config.yaml
mlp_ratio: 4
parallel_block: false
inner_norm: false
patch_size: [8, 8]
width: 256
optimizer: "muon"
cautious_weight_decay: true
steps: 24700
adamw_weight_decay_other_params: 0.01
Rows from block 4 of a small image embedding model, named by matrix and row number. Rows with one number belong to one neuron. Each number is 200 + 30 x the weight over its row's rms, rounded and kept within 0 to 999. All counts start at 0.
After each neuron's rows are labels from the 100 images, of 14848, where the neuron reaches its highest value: "colour at peak" is the nearest of a few named colours to the mean colour under the peak. Only what is clearly more common there than usual is listed. The data: photos of plants, animals and fungi (iNaturalist). In brackets: how many of the 100.
# fc1: MLP up (model.blocks.4.mlp.fc1.weight, 1024x256), inputs 128-255
# fc2: MLP down (model.blocks.4.mlp.fc2.weight, 256x1024, transposed), outputs 128-255

fc1.753,232,204,209,205,192,235,153,188,219,198,214,168,203,203,213,176,211,216,171,162,238,223,187,234,177,179,254,197,166,135,166,236,194,180,254,209,203,133,210,145,149,226,166,187,170,236,167,208,247,197,181,170,176,201,211,179,200,183,208,162,217,207,221,212,166,222,198,196,222,179,241,229,203,189,200,181,153,200,184,149,209,170,146,165,209,235,250,123,171,205,186,204,184,233,141,133,186,218,174,151,191,187,208,167,221,183,152,240,229,244,187,194,274,163,233,198,187,176,247,180,229,183,211,186,248,235,235,158
fc2.753,240,170,204,251,224,212,167,199,207,141,184,172,235,205,219,201,215,170,222,210,161,255,181,172,163,170,215,180,218,234,224,144,189,141,192,128,200,228,192,212,187,211,208,195,211,178,214,242,164,261,206,239,119,235,167,243,202,171,192,220,176,183,208,155,231,209,235,194,197,218,189,150,187,162,194,190,218,237,209,210,158,206,188,208,185,138,155,170,206,184,210,231,210,176,239,206,255,192,178,197,236,232,183,147,181,214,219,219,233,188,187,214,204,226,150,213,225,191,170,176,216,178,236,171,179,157,191,230
colour at peak: brown (51)

fc1.37,197,203,191,178,158,143,225,249,131,214,182,216,242,187,172,168,171,197,186,241,151,191,182,162,187,128,214,209,275,214,238,160,226,185,244,177,215,144,190,176,213,188,208,222,191,256,213,169,159,178,183,173,241,249,235,188,210,238,213,164,208,175,187,211,234,165,202,196,163,193,189,163,203,232,232,134,237,169,276,245,136,243,211,161,237,204,241,189,206,188,185,180,197,215,169,211,218,259,159,192,272,217,180,157,230,186,190,222,224,142,252,207,248,201,210,198,183,173,197,195,202,202,166,252,228,201,230,197
fc2.37,199,223,208,210,267,181,225,171,195,198,202,174,249,197,234,199,155,213,178,196,155,217,205,212,182,181,200,200,274,165,223,224,250,214,211,203,170,170,194,211,211,229,193,198,199,187,178,224,178,187,228,211,149,179,181,227,218,237,186,203,180,193,152,212,188,230,239,227,238,151,208,231,224,182,123,206,248,231,208,177,255,133,193,201,196,156,210,147,238,154,210,177,214,222,205,200,231,200,205,176,213,202,138,161,226,199,219,174,247,164,140,157,208,261,189,214,228,188,238,237,144,199,219,199,154,269,193,233
colour at peak: grey (86)

fc1.84,196,249,236,197,159,144,262,191,186,184,181,218,250,178,198,236,162,204,189,215,180,181,193,242,203,214,193,213,193,177,278,212,166,187,190,180,187,282,249,230,168,185,221,197,198,208,203,230,197,160,159,170,219,229,212,213,223,202,199,227,198,204,218,155,196,147,161,202,179,196,202,198,207,225,203,219,226,140,171,265,190,223,211,165,186,159,201,244,238,199,246,229,243,211,183,175,231,195,216,157,205,233,204,212,182,219,226,197,189,159,231,223,224,199,227,182,231,155,205,196,220,173,226,262,209,196,177,190
fc2.84,175,211,180,233,218,217,169,234,165,189,235,193,168,179,234,220,221,129,166,185,188,219,164,191,151,201,193,217,153,200,184,189,203,165,252,206,175,206,214,165,195,168,218,234,224,157,220,187,144,212,216,244,173,219,200,188,189,235,229,234,165,193,242,188,209,217,234,147,200,216,209,193,273,206,194,195,201,195,209,250,220,171,191,225,201,171,158,142,210,168,172,152,195,199,228,212,200,200,169,223,230,213,158,172,148,162,221,222,222,193,181,179,258,164,189,206,199,225,160,202,181,235,198,202,155,176,204,223
colour at peak: grey (82)

fc1.507,189,223,210,237,219,229,206,272,214,181,182,212,203,228,183,177,231,218,248,226,213,201,214,214,227,243,201,186,241,192,213,192,187,213,155,143,226,193,148,221,180,216,219,193,220,164,157,241,203,209,216,201,166,235,224,206,211,204,188,183,127,224,193,216,156,213,236,190,180,194,178,230,180,232,217,192,209,200,206,204,250,286,222,202,161,259,179,177,193,218,192,221,215,201,202,228,166,231,162,194,163,157,201,170,190,122,199,191,152,183,187,158,232,156,203,218,211,223,233,198,199,169,251,250,168,211,300,213
fc2.507,229,218,254,214,187,153,239,175,217,190,213,160,213,182,255,221,203,150,169,202,154,237,149,215,207,203,147,182,213,230,220,244,209,173,186,244,182,202,201,190,232,204,197,146,236,208,204,216,231,196,238,216,236,219,201,200,182,189,227,193,182,184,179,162,187,200,211,209,227,160,185,108,204,171,199,221,189,235,155,215,149,234,166,238,190,155,275,197,200,170,103,201,192,209,256,241,187,217,233,175,226,180,214,207,194,212,151,191,227,197,204,218,191,211,190,214,144,160,175,157,177,203,239,213,220,226,222,202
colour at peak: yellow (40)

fc1.760,204,274,269,233,200,187,217,197,257,210,154,240,205,178,195,233,220,178,251,221,245,180,136,216,200,176,198,162,212,166,260,207,218,168,188,179,280,204,172,220,191,197,193,101,253,157,187,146,229,191,180,199,210,219,218,257,201,200,214,192,179,220,184,189,48,192,207,232,170,165,194,235,213,225,185,188,167,180,186,159,160,265,213,152,209,174,214,207,208,203,189,207,198,168,180,233,213,173,136,150,183,142,208,168,180,201,221,212,207,202,208,225,240,166,205,216,241,151,211,158,157,217,164,188,233,232,240,223
fc2.760,204,201,235,159,153,178,219,204,198,235,229,203,190,224,145,196,219,185,192,224,174,194,168,174,200,205,212,178,211,233,232,195,255,247,208,152,248,223,269,204,188,104,189,159,229,253,239,156,200,218,197,241,205,159,222,270,242,199,197,182,198,143,230,202,112,228,208,215,244,174,168,184,219,198,261,233,191,214,222,246,181,187,203,178,178,165,206,182,169,234,232,212,250,186,235,223,201,247,118,118,195,163,201,194,191,205,262,246,226,247,180,178,234,211,177,182,188,193,190,191,198,152,216,146,204,216,210,188
colour at peak: yellow (43); orange (32)

fc1.63,151,154,159,213,162,195,197,134,194,264,185,267,207,206,219,213,197,229,220,138,237,203,171,167,243,198,228,238,216,190,176,211,223,190,170,196,208,200,210,204,219,156,262,203,241,196,154,238,238,201,187,167,239,202,192,250,166,190,222,191,183,227,239,178,234,207,175,152,177,228,211,226,201,186,243,170,236,168,179,214,215,209,185,236,152,222,180,165,227,221,188,201,183,206,204,218,200,209,184,215,197,208,194,192,179,185,237,182,190,218,202,195,233,213,199,266,187,204,158,198,206,183,134,195,236,209,210,204
fc2.63,221,184,202,187,198,198,202,192,161,134,202,215,152,191,200,157,188,209,187,208,184,229,206,184,242,206,231,193,216,195,213,208,212,246,196,156,213,177,216,253,149,178,235,221,231,152,170,185,231,196,169,157,147,185,206,174,208,206,164,216,188,193,177,188,243,166,270,223,251,202,254,137,194,183,247,228,207,208,270,198,218,257,210,157,229,161,187,228,177,220,234,212,205,190,125,170,169,171,235,223,211,111,189,151,183,204,194,194,185,219,148,159,192,151,215,198,181,209,160,195,159,174,239,246,170,218,246,220
colour at peak: brown (49)

fc1.207,182,189,156,197,221,186,201,179,222,241,224,203,187,172,205,209,170,214,174,222,190,193,244,194,197,200,184,190,152,205,136,181,217,256,162,257,208,167,231,244,169,189,214,260,238,251,231,195,169,204,178,214,195,199,238,190,207,178,195,208,164,187,177,232,195,193,151,183,191,184,171,198,215,151,163,230,212,248,212,238,225,194,168,220,230,154,192,197,135,244,234,173,147,210,217,163,198,228,157,207,307,176,184,168,188,228,195,215,218,205,200,194,256,212,190,187,197,216,186,188,237,248,201,178,244,200,205,209
fc2.207,234,241,223,225,179,231,161,127,196,182,161,90,180,188,160,184,120,158,216,181,171,240,222,224,203,178,267,200,210,206,177,174,221,171,192,208,233,169,160,194,154,176,202,214,203,211,233,197,218,249,129,223,158,184,193,197,224,207,167,198,202,181,220,170,216,226,179,227,232,187,231,215,256,169,210,267,180,242,172,192,202,211,200,164,241,187,176,191,247,268,178,182,203,218,172,238,226,183,213,222,197,233,205,240,224,207,208,202,225,205,228,218,196,186,228,165,250,214,209,179,219,207,197,113,110,193,257,231
colour at peak: pink (30)

fc1.38,208,242,222,257,218,230,161,204,190,228,214,253,181,241,212,208,241,211,190,209,211,152,213,217,211,235,162,215,163,205,220,256,196,183,149,209,250,218,179,247,213,171,233,159,157,181,273,175,217,157,156,194,169,232,167,173,203,180,203,222,221,159,195,160,133,224,203,244,212,190,215,196,191,241,208,220,192,213,224,190,174,210,214,193,163,201,193,214,189,158,182,218,178,218,234,189,187,221,206,206,183,190,192,207,251,202,189,189,159,229,220,226,189,187,258,244,191,137,217,173,220,264,216,182,195,204,209,213
fc2.38,206,145,248,259,178,140,204,189,232,201,207,191,190,166,190,147,250,172,176,264,200,232,186,200,123,195,225,130,191,202,182,177,187,194,150,167,234,219,160,181,230,207,169,183,217,174,199,170,134,202,191,220,214,199,177,227,217,218,212,192,179,163,154,261,171,172,184,221,181,196,239,177,217,222,202,200,202,214,184,190,204,188,187,193,198,233,193,193,207,222,200,242,207,251,225,210,198,201,228,227,195,245,215,174,189,192,233,191,202,191,207,200,183,184,206,201,178,263,178,259,191,160,198,205,226,187,182,180
colour at peak: yellow (40)

fc1.625,209,197,191,217,160,220,176,183,211,241,215,156,195,181,260,244,166,211,162,191,180,227,203,223,212,141,222,234,186,239,151,188,201,207,185,259,230,182,175,197,189,166,149,211,228,222,249,196,184,218,169,196,190,180,199,189,198,206,222,170,173,196,218,224,190,143,209,173,134,232,252,187,160,190,170,155,173,188,232,183,189,184,196,226,239,138,130,207,218,237,186,221,240,194,186,132,184,183,171,268,235,194,249,154,162,236,211,178,227,224,159,162,228,175,147,207,194,210,208,242,203,195,188,219,220,230,175,182
fc2.625,193,215,147,156,192,187,180,195,172,172,192,203,195,234,191,183,182,218,211,166,209,174,206,220,193,227,218,238,187,144,213,196,173,180,216,220,223,213,231,201,242,163,222,211,202,155,177,202,222,190,148,189,244,205,229,192,251,208,210,196,221,201,193,269,137,227,255,181,227,184,181,169,243,205,231,197,193,203,143,251,244,225,205,240,225,197,204,206,232,225,264,169,250,207,247,277,263,250,252,195,164,213,160,220,180,206,222,152,182,158,208,189,190,188,191,156,253,191,202,187,173,208,141,193,216,154,223,225
colour at peak: brown (50)

fc1.361,195,152,235,227,171,216,237,161,195,186,169,194,136,173,197,200,164,226,174,252,194,192,165,168,214,193,140,165,244,199,197,223,178,154,175,251,200,230,262,196,172,154,229,105,144,200,192,186,175,199,193,241,208,197,187,230,260,251,228,170,224,233,216,182,206,179,205,195,169,181,218,199,183,151,200,147,248,234,228,166,201,215,213,198,223,209,217,193,202,168,197,192,184,183,167,192,229,181,230,219,189,249,218,167,127,191,203,161,186,268,218,165,195,209,189,143,196,178,158,229,270,232,205,194,216,262,229,175
fc2.361,242,206,199,206,206,188,157,255,160,194,214,217,151,168,205,264,221,203,220,154,235,206,183,213,224,189,187,176,175,247,213,223,193,205,253,172,207,239,222,202,200,230,220,186,250,228,181,113,215,201,197,197,175,210,190,194,197,167,258,252,173,243,194,255,151,203,203,185,249,201,140,189,221,213,201,212,215,90,223,219,219,214,207,212,240,176,202,181,201,190,218,223,153,182,163,157,245,263,156,163,190,157,168,225,199,213,172,180,258,195,146,188,195,253,209,195,211,195,125,186,208,196,165,247,213,183,204,225
colour at peak: pink (46)

fc1.469,172,258,174,237,191,203,218,204,226,226,170,184,167,130,185,233,171,209,244,202,214,160,122,219,177,162,151,192,207,212,247,200,204,176,239,237,230,204,180,198,175,175,199,133,234,175,221,191,126,196,179,175,211,183,217,220,191,219,210,181,176,219,205,209,140,183,220,229,210,144,214,216,170,212,138,185,195,225,199,239,214,221,256,148,176,200,180,166,203,207,249,195,184,214,153,231,210,180,204,188,199,186,202,187,244,216,193,217,159,235,214,113,221,206,248,199,177,156,195,175,159,242,231,196,255,200,213,209
fc2.469,222,228,273,200,180,172,186,220,187,238,206,200,224,266,225,231,260,212,225,191,177,271,158,189,268,167,162,181,191,264,207,180,239,189,198,115,228,247,229,216,208,174,203,141,254,176,199,165,188,222,177,203,198,207,187,229,204,203,178,216,142,149,193,143,146,170,186,106,252,132,180,184,203,230,170,283,185,225,203,180,178,214,235,211,196,202,226,195,215,199,189,225,267,211,220,183,209,216,176,179,131,148,154,193,185,222,231,277,214,215,220,178,255,228,204,197,200,215,156,178,231,190,222,183,194,212,149,183
colour at peak: yellow (34)

fc1.14,195,216,199,225,202,212,194,159,190,132,188,209,219,219,170,197,198,214,256,178,203,207,264,208,225,150,200,189,233,111,275,232,201,149,163,192,237,230,208,210,211,155,206,163,226,191,229,185,183,249,181,214,152,189,247,210,228,197,205,218,194,191,162,165,191,212,253,206,202,134,206,173,171,179,167,278,244,235,205,163,171,199,229,208,180,170,240,203,193,253,187,210,217,270,257,268,207,205,212,187,199,145,224,167,189,223,188,164,148,229,198,203,252,204,208,222,192,166,169,94,170,149,206,214,168,213,236,213
fc2.14,210,214,183,196,200,193,232,153,192,270,159,250,209,222,157,190,247,220,179,239,244,184,145,214,255,196,164,170,170,194,220,285,171,171,182,233,196,198,178,205,195,219,243,192,223,183,201,206,207,198,114,191,191,182,154,198,251,225,191,187,188,208,171,184,189,190,217,211,212,190,183,203,234,249,215,157,163,281,214,203,168,190,172,203,190,207,212,212,255,188,209,215,178,215,236,214,180,205,161,102,168,170,160,250,152,264,172,162,200,189,181,161,255,150,204,211,237,205,246,174,229,199,187,212,200,214,271,145
colour at peak: pink (47)

fc1.548,217,229,195,197,199,173,193,176,204,193,166,186,204,171,237,170,181,152,168,214,202,177,183,163,213,217,201,209,210,204,213,195,190,191,201,211,189,232,204,196,145,198,232,231,279,173,208,187,221,222,195,169,181,185,200,194,221,170,265,169,202,208,202,197,234,221,203,212,209,221,174,243,153,220,205,219,264,185,262,229,195,184,172,240,184,254,186,187,191,132,216,121,197,134,255,182,170,138,229,256,220,209,203,239,212,171,203,225,229,219,209,191,212,157,187,179,181,263,156,242,169,158,255,197,193,222,239,260
fc2.548,223,183,231,199,214,223,174,163,194,195,239,276,201,149,228,237,256,220,160,171,230,214,187,231,186,237,176,190,214,169,198,169,203,195,220,235,272,179,169,143,181,196,241,178,186,171,163,209,201,163,230,186,211,215,253,242,214,183,173,197,217,193,262,239,65,179,199,210,217,218,200,153,201,179,151,251,138,205,192,200,221,262,198,203,208,170,162,199,225,204,203,221,215,251,188,207,224,149,169,201,131,170,234,166,227,208,201,209,248,206,213,230,178,199,233,157,195,193,165,221,205,184,185,160,195,200,190,229
colour at peak: pink (26)

fc1.87,228,227,192,186,230,202,148,174,179,225,216,225,207,212,249,223,233,200,227,199,219,233,132,216,243,222,184,170,220,225,265,215,209,157,201,196,196,202,177,190,195,226,205,221,161,221,179,186,192,224,229,192,210,205,197,216,210,168,176,257,207,202,184,220,202,149,197,198,220,184,214,205,215,240,264,175,169,158,189,166,175,256,140,235,212,197,191,256,287,211,203,172,206,230,224,167,193,247,167,199,207,184,216,235,231,221,169,202,236,189,212,180,127,168,170,235,189,199,181,219,246,202,202,167,203,166,134,187
fc2.87,201,186,222,178,180,224,235,192,223,222,216,190,190,202,181,175,227,208,178,231,156,189,208,203,205,185,153,205,197,235,169,176,218,231,218,140,202,181,190,227,201,224,207,197,172,219,207,188,142,200,223,164,153,166,209,194,128,278,227,214,244,164,175,236,211,115,228,235,214,216,184,175,155,156,182,218,240,183,195,225,171,175,216,157,160,202,186,172,197,226,186,184,235,188,199,227,234,187,185,174,225,221,160,197,223,220,226,122,196,193,219,177,162,219,256,175,222,157,244,166,207,177,129,199,197,224,198,182
colour at peak: grey (84)

fc1.506,254,214,200,188,172,199,195,227,228,156,194,176,215,231,194,218,196,141,201,198,236,181,187,202,162,249,234,224,247,230,176,200,193,203,205,252,170,164,175,172,194,218,214,120,204,215,174,182,187,211,259,183,100,251,204,195,167,179,222,245,179,156,202,244,155,206,213,193,171,232,191,192,159,213,111,177,240,154,205,194,251,206,141,216,199,224,229,172,164,209,176,192,257,214,215,194,215,171,180,166,207,209,221,173,178,234,185,168,255,148,219,177,215,191,208,189,252,160,254,189,153,205,222,230,195,215,267,212
fc2.506,232,205,206,143,195,179,213,248,186,174,208,233,179,165,182,224,149,230,262,274,198,267,190,154,176,202,246,217,257,123,204,173,212,196,221,212,204,195,238,158,235,177,145,237,218,216,198,234,157,149,218,187,230,229,191,217,233,170,229,225,173,189,198,159,212,202,172,205,236,144,161,191,201,176,144,263,216,201,199,208,208,227,206,201,190,188,212,178,199,189,210,157,182,193,201,168,214,236,245,246,240,198,202,144,230,193,215,156,223,212,198,202,196,225,199,222,194,191,207,211,194,159,199,231,207,183,175,210
colour at peak: brown (51)

fc1.536,217,177,198,259,217,176,245,181,181,243,163,194,216,182,227,209,159,197,209,183,188,214,189,183,224,99,248,178,173,179,282,220,202,143,233,216,187,159,178,232,183,210,284,144,152,195,145,206,173,185,260,216,234,198,185,192,201,235,204,231,200,188,187,212,232,178,244,241,187,204,218,196,153,254,217,193,231,243,207,220,224,219,192,241,202,205,182,188,178,217,173,122,153,184,156,217,215,204,174,190,232,195,211,201,171,203,196,226,191,210,188,192,199,154,219,196,175,177,211,234,192,188,188,283,190,208,209,220
fc2.536,144,224,258,168,159,212,208,221,203,204,235,237,253,196,213,232,217,165,198,225,124,211,194,141,185,183,183,257,197,225,210,241,219,124,192,170,218,219,183,271,207,194,199,199,206,214,243,222,119,159,221,221,208,190,241,208,199,237,223,235,220,243,196,158,150,129,211,139,192,183,133,238,212,186,211,177,258,205,188,199,251,206,148,251,171,160,208,180,190,177,199,188,204,172,177,178,239,227,186,254,200,196,214,187,185,223,177,199,213,241,238,217,170,204,159,223,220,223,177,150,246,183,187,236,166,184,239,240
colour at peak: white (45); pink (42)

fc1.437,223,187,217,259,242,132,274,197,158,172,211,238,168,189,204,155,206,226,212,218,199,194,174,209,189,146,222,202,173,164,212,217,193,157,163,187,154,230,154,171,178,212,174,182,209,266,227,255,160,204,188,213,143,192,225,208,254,189,144,186,215,250,195,213,167,209,120,218,225,210,193,146,168,188,193,200,229,187,181,211,158,148,143,165,240,204,249,230,214,230,191,214,210,222,211,238,261,241,197,176,171,191,233,183,201,212,228,184,168,227,193,212,174,178,205,195,237,135,141,257,213,212,184,192,205,225,206,201
fc2.437,167,178,151,181,189,228,234,191,185,212,186,204,131,165,198,181,215,183,209,165,177,202,205,175,184,98,198,221,201,183,236,220,200,205,239,202,159,247,266,190,185,191,250,172,294,214,215,165,205,201,169,239,197,201,152,224,208,219,222,211,200,208,203,210,226,266,134,183,219,241,199,168,191,187,186,205,224,218,202,193,163,182,227,212,233,210,189,222,200,175,158,185,147,214,229,199,185,197,201,99,223,200,197,224,238,242,214,223,214,217,152,139,226,222,222,143,167,194,253,164,182,202,252,258,141,207,194,192
colour at peak: pink (38)

fc1.117,225,168,152,160,201,213,236,209,195,223,178,192,243,174,205,217,189,221,172,231,248,174,110,178,182,225,195,211,175,189,236,180,220,189,172,182,191,233,140,151,168,201,175,184,235,257,212,250,189,221,143,191,235,198,224,194,193,215,191,209,251,221,195,201,146,172,202,194,226,196,233,201,195,223,228,246,199,174,203,158,179,206,210,198,185,221,196,114,178,191,239,189,150,229,217,223,225,167,185,233,210,200,147,180,215,191,195,164,224,196,174,178,185,216,192,241,132,135,276,152,175,233,266,247,204,171,219,201
fc2.117,209,160,265,243,181,259,202,193,239,210,214,189,249,190,243,180,195,202,258,211,150,185,212,212,223,238,223,155,199,249,220,158,249,240,219,142,206,189,243,272,191,161,256,219,217,158,204,195,204,216,222,157,230,196,204,277,238,222,209,179,221,194,187,160,174,173,208,212,270,127,208,195,189,185,188,194,155,219,229,204,188,162,195,188,170,198,231,223,211,170,270,179,227,197,194,229,260,208,210,206,194,157,196,241,207,177,138,255,234,224,203,186,230,217,185,193,158,157,192,235,222,174,181,179,201,164,212,166
colour at peak: yellow (43)

fc1.383,225,195,240,227,184,202,224,194,257,251,221,194,211,183,209,184,229,242,188,210,206,200,194,203,235,189,160,233,226,235,147,147,174,172,245,220,203,155,168,244,203,241,181,185,142,216,213,251,230,183,202,214,210,191,225,155,176,202,194,226,220,225,167,224,210,143,144,186,192,212,212,242,205,210,183,223,212,192,205,208,243,223,223,202,170,177,228,234,260,223,176,224,166,186,160,213,165,227,198,183,171,196,179,200,148,160,216,200,183,153,206,146,144,217,238,188,203,238,178,203,201,225,168,150,238,220,181,179
fc2.383,205,199,166,200,187,187,184,199,235,172,242,247,196,221,194,193,179,143,188,235,201,188,186,220,187,183,215,248,157,159,183,252,165,227,206,170,166,224,217,238,203,230,269,227,217,192,202,156,168,154,211,193,180,200,224,233,284,184,205,224,237,175,164,203,208,192,237,238,222,161,198,191,248,196,205,176,181,161,187,189,201,199,199,186,187,173,178,268,201,213,175,175,183,234,167,152,179,232,221,188,259,222,173,217,232,231,212,191,186,224,222,216,162,208,154,198,189,160,216,184,218,148,107,175,193,186,242,190
colour at peak: pink (53)

fc1.617,196,167,212,224,211,303,215,217,146,195,164,120,148,190,232,209,240,168,190,179,225,236,209,203,210,190,201,211,231,205,219,169,204,180,212,228,260,177,177,230,236,197,203,201,169,178,174,217,231,185,192,234,193,201,235,184,294,184,145,169,239,217,207,180,192,217,187,197,239,227,248,208,236,199,152,153,203,206,195,168,217,208,174,181,167,173,218,175,158,182,199,227,238,168,253,174,191,160,182,197,184,123,172,181,146,219,209,189,179,200,235,176,172,163,197,164,239,173,208,227,226,226,221,216,212,164,225,224
fc2.617,199,209,168,204,226,204,175,190,124,184,173,219,233,185,243,207,217,207,185,187,235,186,188,204,230,175,245,201,199,181,176,217,277,219,225,135,178,184,246,169,138,188,191,209,177,241,192,200,162,227,178,218,214,228,172,211,220,186,186,208,203,208,173,205,160,204,234,181,200,193,218,204,174,179,234,160,247,186,207,213,198,209,165,252,246,209,178,212,125,222,190,224,181,223,182,144,178,197,159,204,221,232,259,265,170,187,221,193,211,213,157,184,228,176,194,191,186,228,222,165,236,180,213,221,224,224,207,164
colour at peak: brown (75)

fc1.737,184,215,241,268,189,227,186,195,230,211,188,212,192,268,220,187,213,185,201,222,172,183,209,156,216,227,212,164,205,204,246,214,190,196,225,212,227,237,206,276,255,146,190,219,172,211,195,256,190,215,194,219,218,182,198,216,201,198,232,241,254,180,198,181,164,208,240,202,194,166,238,211,186,214,181,240,221,224,205,175,192,228,210,165,212,134,213,186,176,198,133,229,181,156,213,153,214,146,187,238,222,224,246,223,195,291,208,207,193,215,254,184,211,194,222,188,249,152,180,190,193,188,165,175,177,180,229,212
fc2.737,223,210,222,187,181,198,259,189,194,223,208,246,208,168,237,208,228,221,224,155,204,235,203,262,188,196,254,140,250,237,192,199,236,224,215,195,225,173,236,198,193,238,205,186,153,221,205,162,177,194,146,212,235,222,208,191,204,206,190,202,160,207,204,190,188,165,183,258,194,218,182,231,265,172,201,202,189,213,207,156,172,205,224,225,226,220,164,243,230,213,208,145,196,216,192,223,159,180,174,167,235,191,178,198,233,223,213,137,203,204,194,197,171,186,184,190,219,180,168,168,185,188,142,193,231,189,163,167
colour at peak: grey (77)

fc1.420,202,155,173,232,206,185,169,218,185,175,207,238,153,190,197,171,241,241,183,207,203,193,161,200,238,241,208,190,174,221,156,221,218,153,195,212,180,169,215,200,211,214,173,170,203,187,184,194,224,194,181,208,147,161,185,173,266,216,200,129,180,221,108,210,165,133,150,185,184,229,163,172,240,192,204,216,217,229,181,220,189,209,222,217,187,238,259,203,251,191,194,231,214,194,218,206,184,238,205,211,193,182,155,196,189,193,185,189,235,175,185,235,219,174,233,235,240,210,266,170,131,253,212,142,222,204,184,156
fc2.420,204,188,185,174,159,181,245,187,131,215,187,171,212,223,188,222,216,214,218,174,189,218,209,204,180,206,191,231,200,227,220,214,199,238,255,231,196,205,148,203,239,224,211,179,206,215,200,238,246,188,191,223,242,179,165,241,132,249,243,202,214,174,181,204,233,255,204,169,204,144,251,192,190,228,222,233,192,178,174,200,207,193,208,185,219,142,166,198,229,201,193,208,105,184,155,196,241,226,198,197,226,160,203,157,217,216,241,151,200,201,142,243,203,204,188,198,192,159,211,211,210,199,147,239,243,226,193,238
colour at peak: grey (83)

fc1.333,234,139,175,194,212,254,229,144,182,204,170,172,233,225,213,171,197,210,190,232,183,202,194,175,171,218,215,247,195,178,177,176,178,219,223,241,193,227,132,230,209,204,194,174,222,173,186,190,184,197,208,200,222,218,194,215,222,172,196,182,121,244,193,177,166,210,147,245,196,197,210,201,209,215,199,189,188,199,205,258,209,204,224,189,181,265,199,210,221,192,179,235,246,188,233,179,251,253,201,251,195,200,259,197,212,178,187,166,156,260,233,148,198,240,187,157,193,236,213,148,183,202,200,191,231,163,185,226
fc2.333,175,231,179,230,174,235,219,198,223,194,218,196,199,191,222,219,193,206,165,191,185,199,194,233,233,184,204,208,223,187,186,239,207,178,168,189,195,167,219,228,192,229,180,134,192,220,168,180,198,205,196,148,260,234,215,195,187,170,206,221,247,184,185,204,266,143,213,261,162,159,184,163,237,156,255,202,211,225,185,205,224,230,179,193,177,190,187,188,216,223,154,214,148,170,190,182,216,189,204,194,140,224,156,164,205,177,140,211,233,115,165,227,182,186,194,168,225,197,162,186,189,239,247,212,180,206,209,215
colour at peak: white (39)

fc1.375,198,196,214,206,198,185,241,222,205,232,193,242,199,195,219,239,251,195,228,201,216,191,221,194,223,197,163,157,225,196,230,215,221,201,192,187,245,171,174,194,166,240,215,130,150,221,199,167,162,197,130,180,194,171,204,234,233,224,222,183,121,225,214,182,125,203,204,225,213,172,194,219,193,212,186,168,201,243,214,218,152,192,221,175,195,171,188,199,210,219,187,227,218,215,199,188,151,164,135,159,186,185,196,222,207,200,178,211,190,246,260,202,221,198,174,189,193,169,202,118,175,206,179,218,216,224,207,248
fc2.375,204,245,229,216,138,244,215,207,172,221,187,222,239,161,181,179,215,202,202,197,193,229,211,162,179,238,242,225,229,192,246,225,239,239,205,161,258,219,222,198,182,141,177,226,266,194,142,181,186,230,218,231,232,154,219,221,175,211,179,193,209,193,211,181,136,211,209,192,207,183,174,229,222,242,254,188,216,182,202,212,185,187,251,223,195,166,215,197,225,214,208,188,203,207,234,200,186,234,166,168,231,165,188,211,163,194,211,184,220,248,195,220,232,223,207,212,184,196,243,173,196,184,191,197,176,234,209,200
colour at peak: yellow (48); orange (37)

fc1.144,221,220,223,215,185,217,206,190,206,186,202,217,179,175,171,184,213,221,272,154,212,182,85,209,191,143,230,238,193,160,267,183,184,210,200,223,228,228,184,192,212,221,236,58,279,195,215,174,207,168,179,225,191,220,222,214,206,193,166,196,168,146,190,228,152,181,227,206,126,212,177,217,184,244,212,196,188,148,225,155,152,274,190,217,202,216,194,235,198,200,214,231,239,175,192,226,200,201,180,196,167,164,187,181,216,225,218,181,205,202,200,151,191,208,206,186,186,189,188,217,213,214,208,193,207,198,172,208
fc2.144,194,268,225,253,194,183,251,214,217,238,178,209,159,176,238,212,240,193,245,246,199,215,147,171,192,133,222,177,170,217,170,199,205,167,219,174,150,180,190,190,132,204,211,124,202,184,217,143,147,194,213,184,162,196,184,220,253,187,234,161,222,208,278,227,169,211,215,186,267,189,138,243,197,216,140,232,195,191,222,224,217,228,222,175,240,162,223,169,175,241,202,246,220,237,221,220,222,212,173,173,239,204,177,155,167,220,232,208,196,208,259,211,220,217,182,179,207,261,210,151,220,213,231,174,228,218,221,181
colour at peak: yellow (30)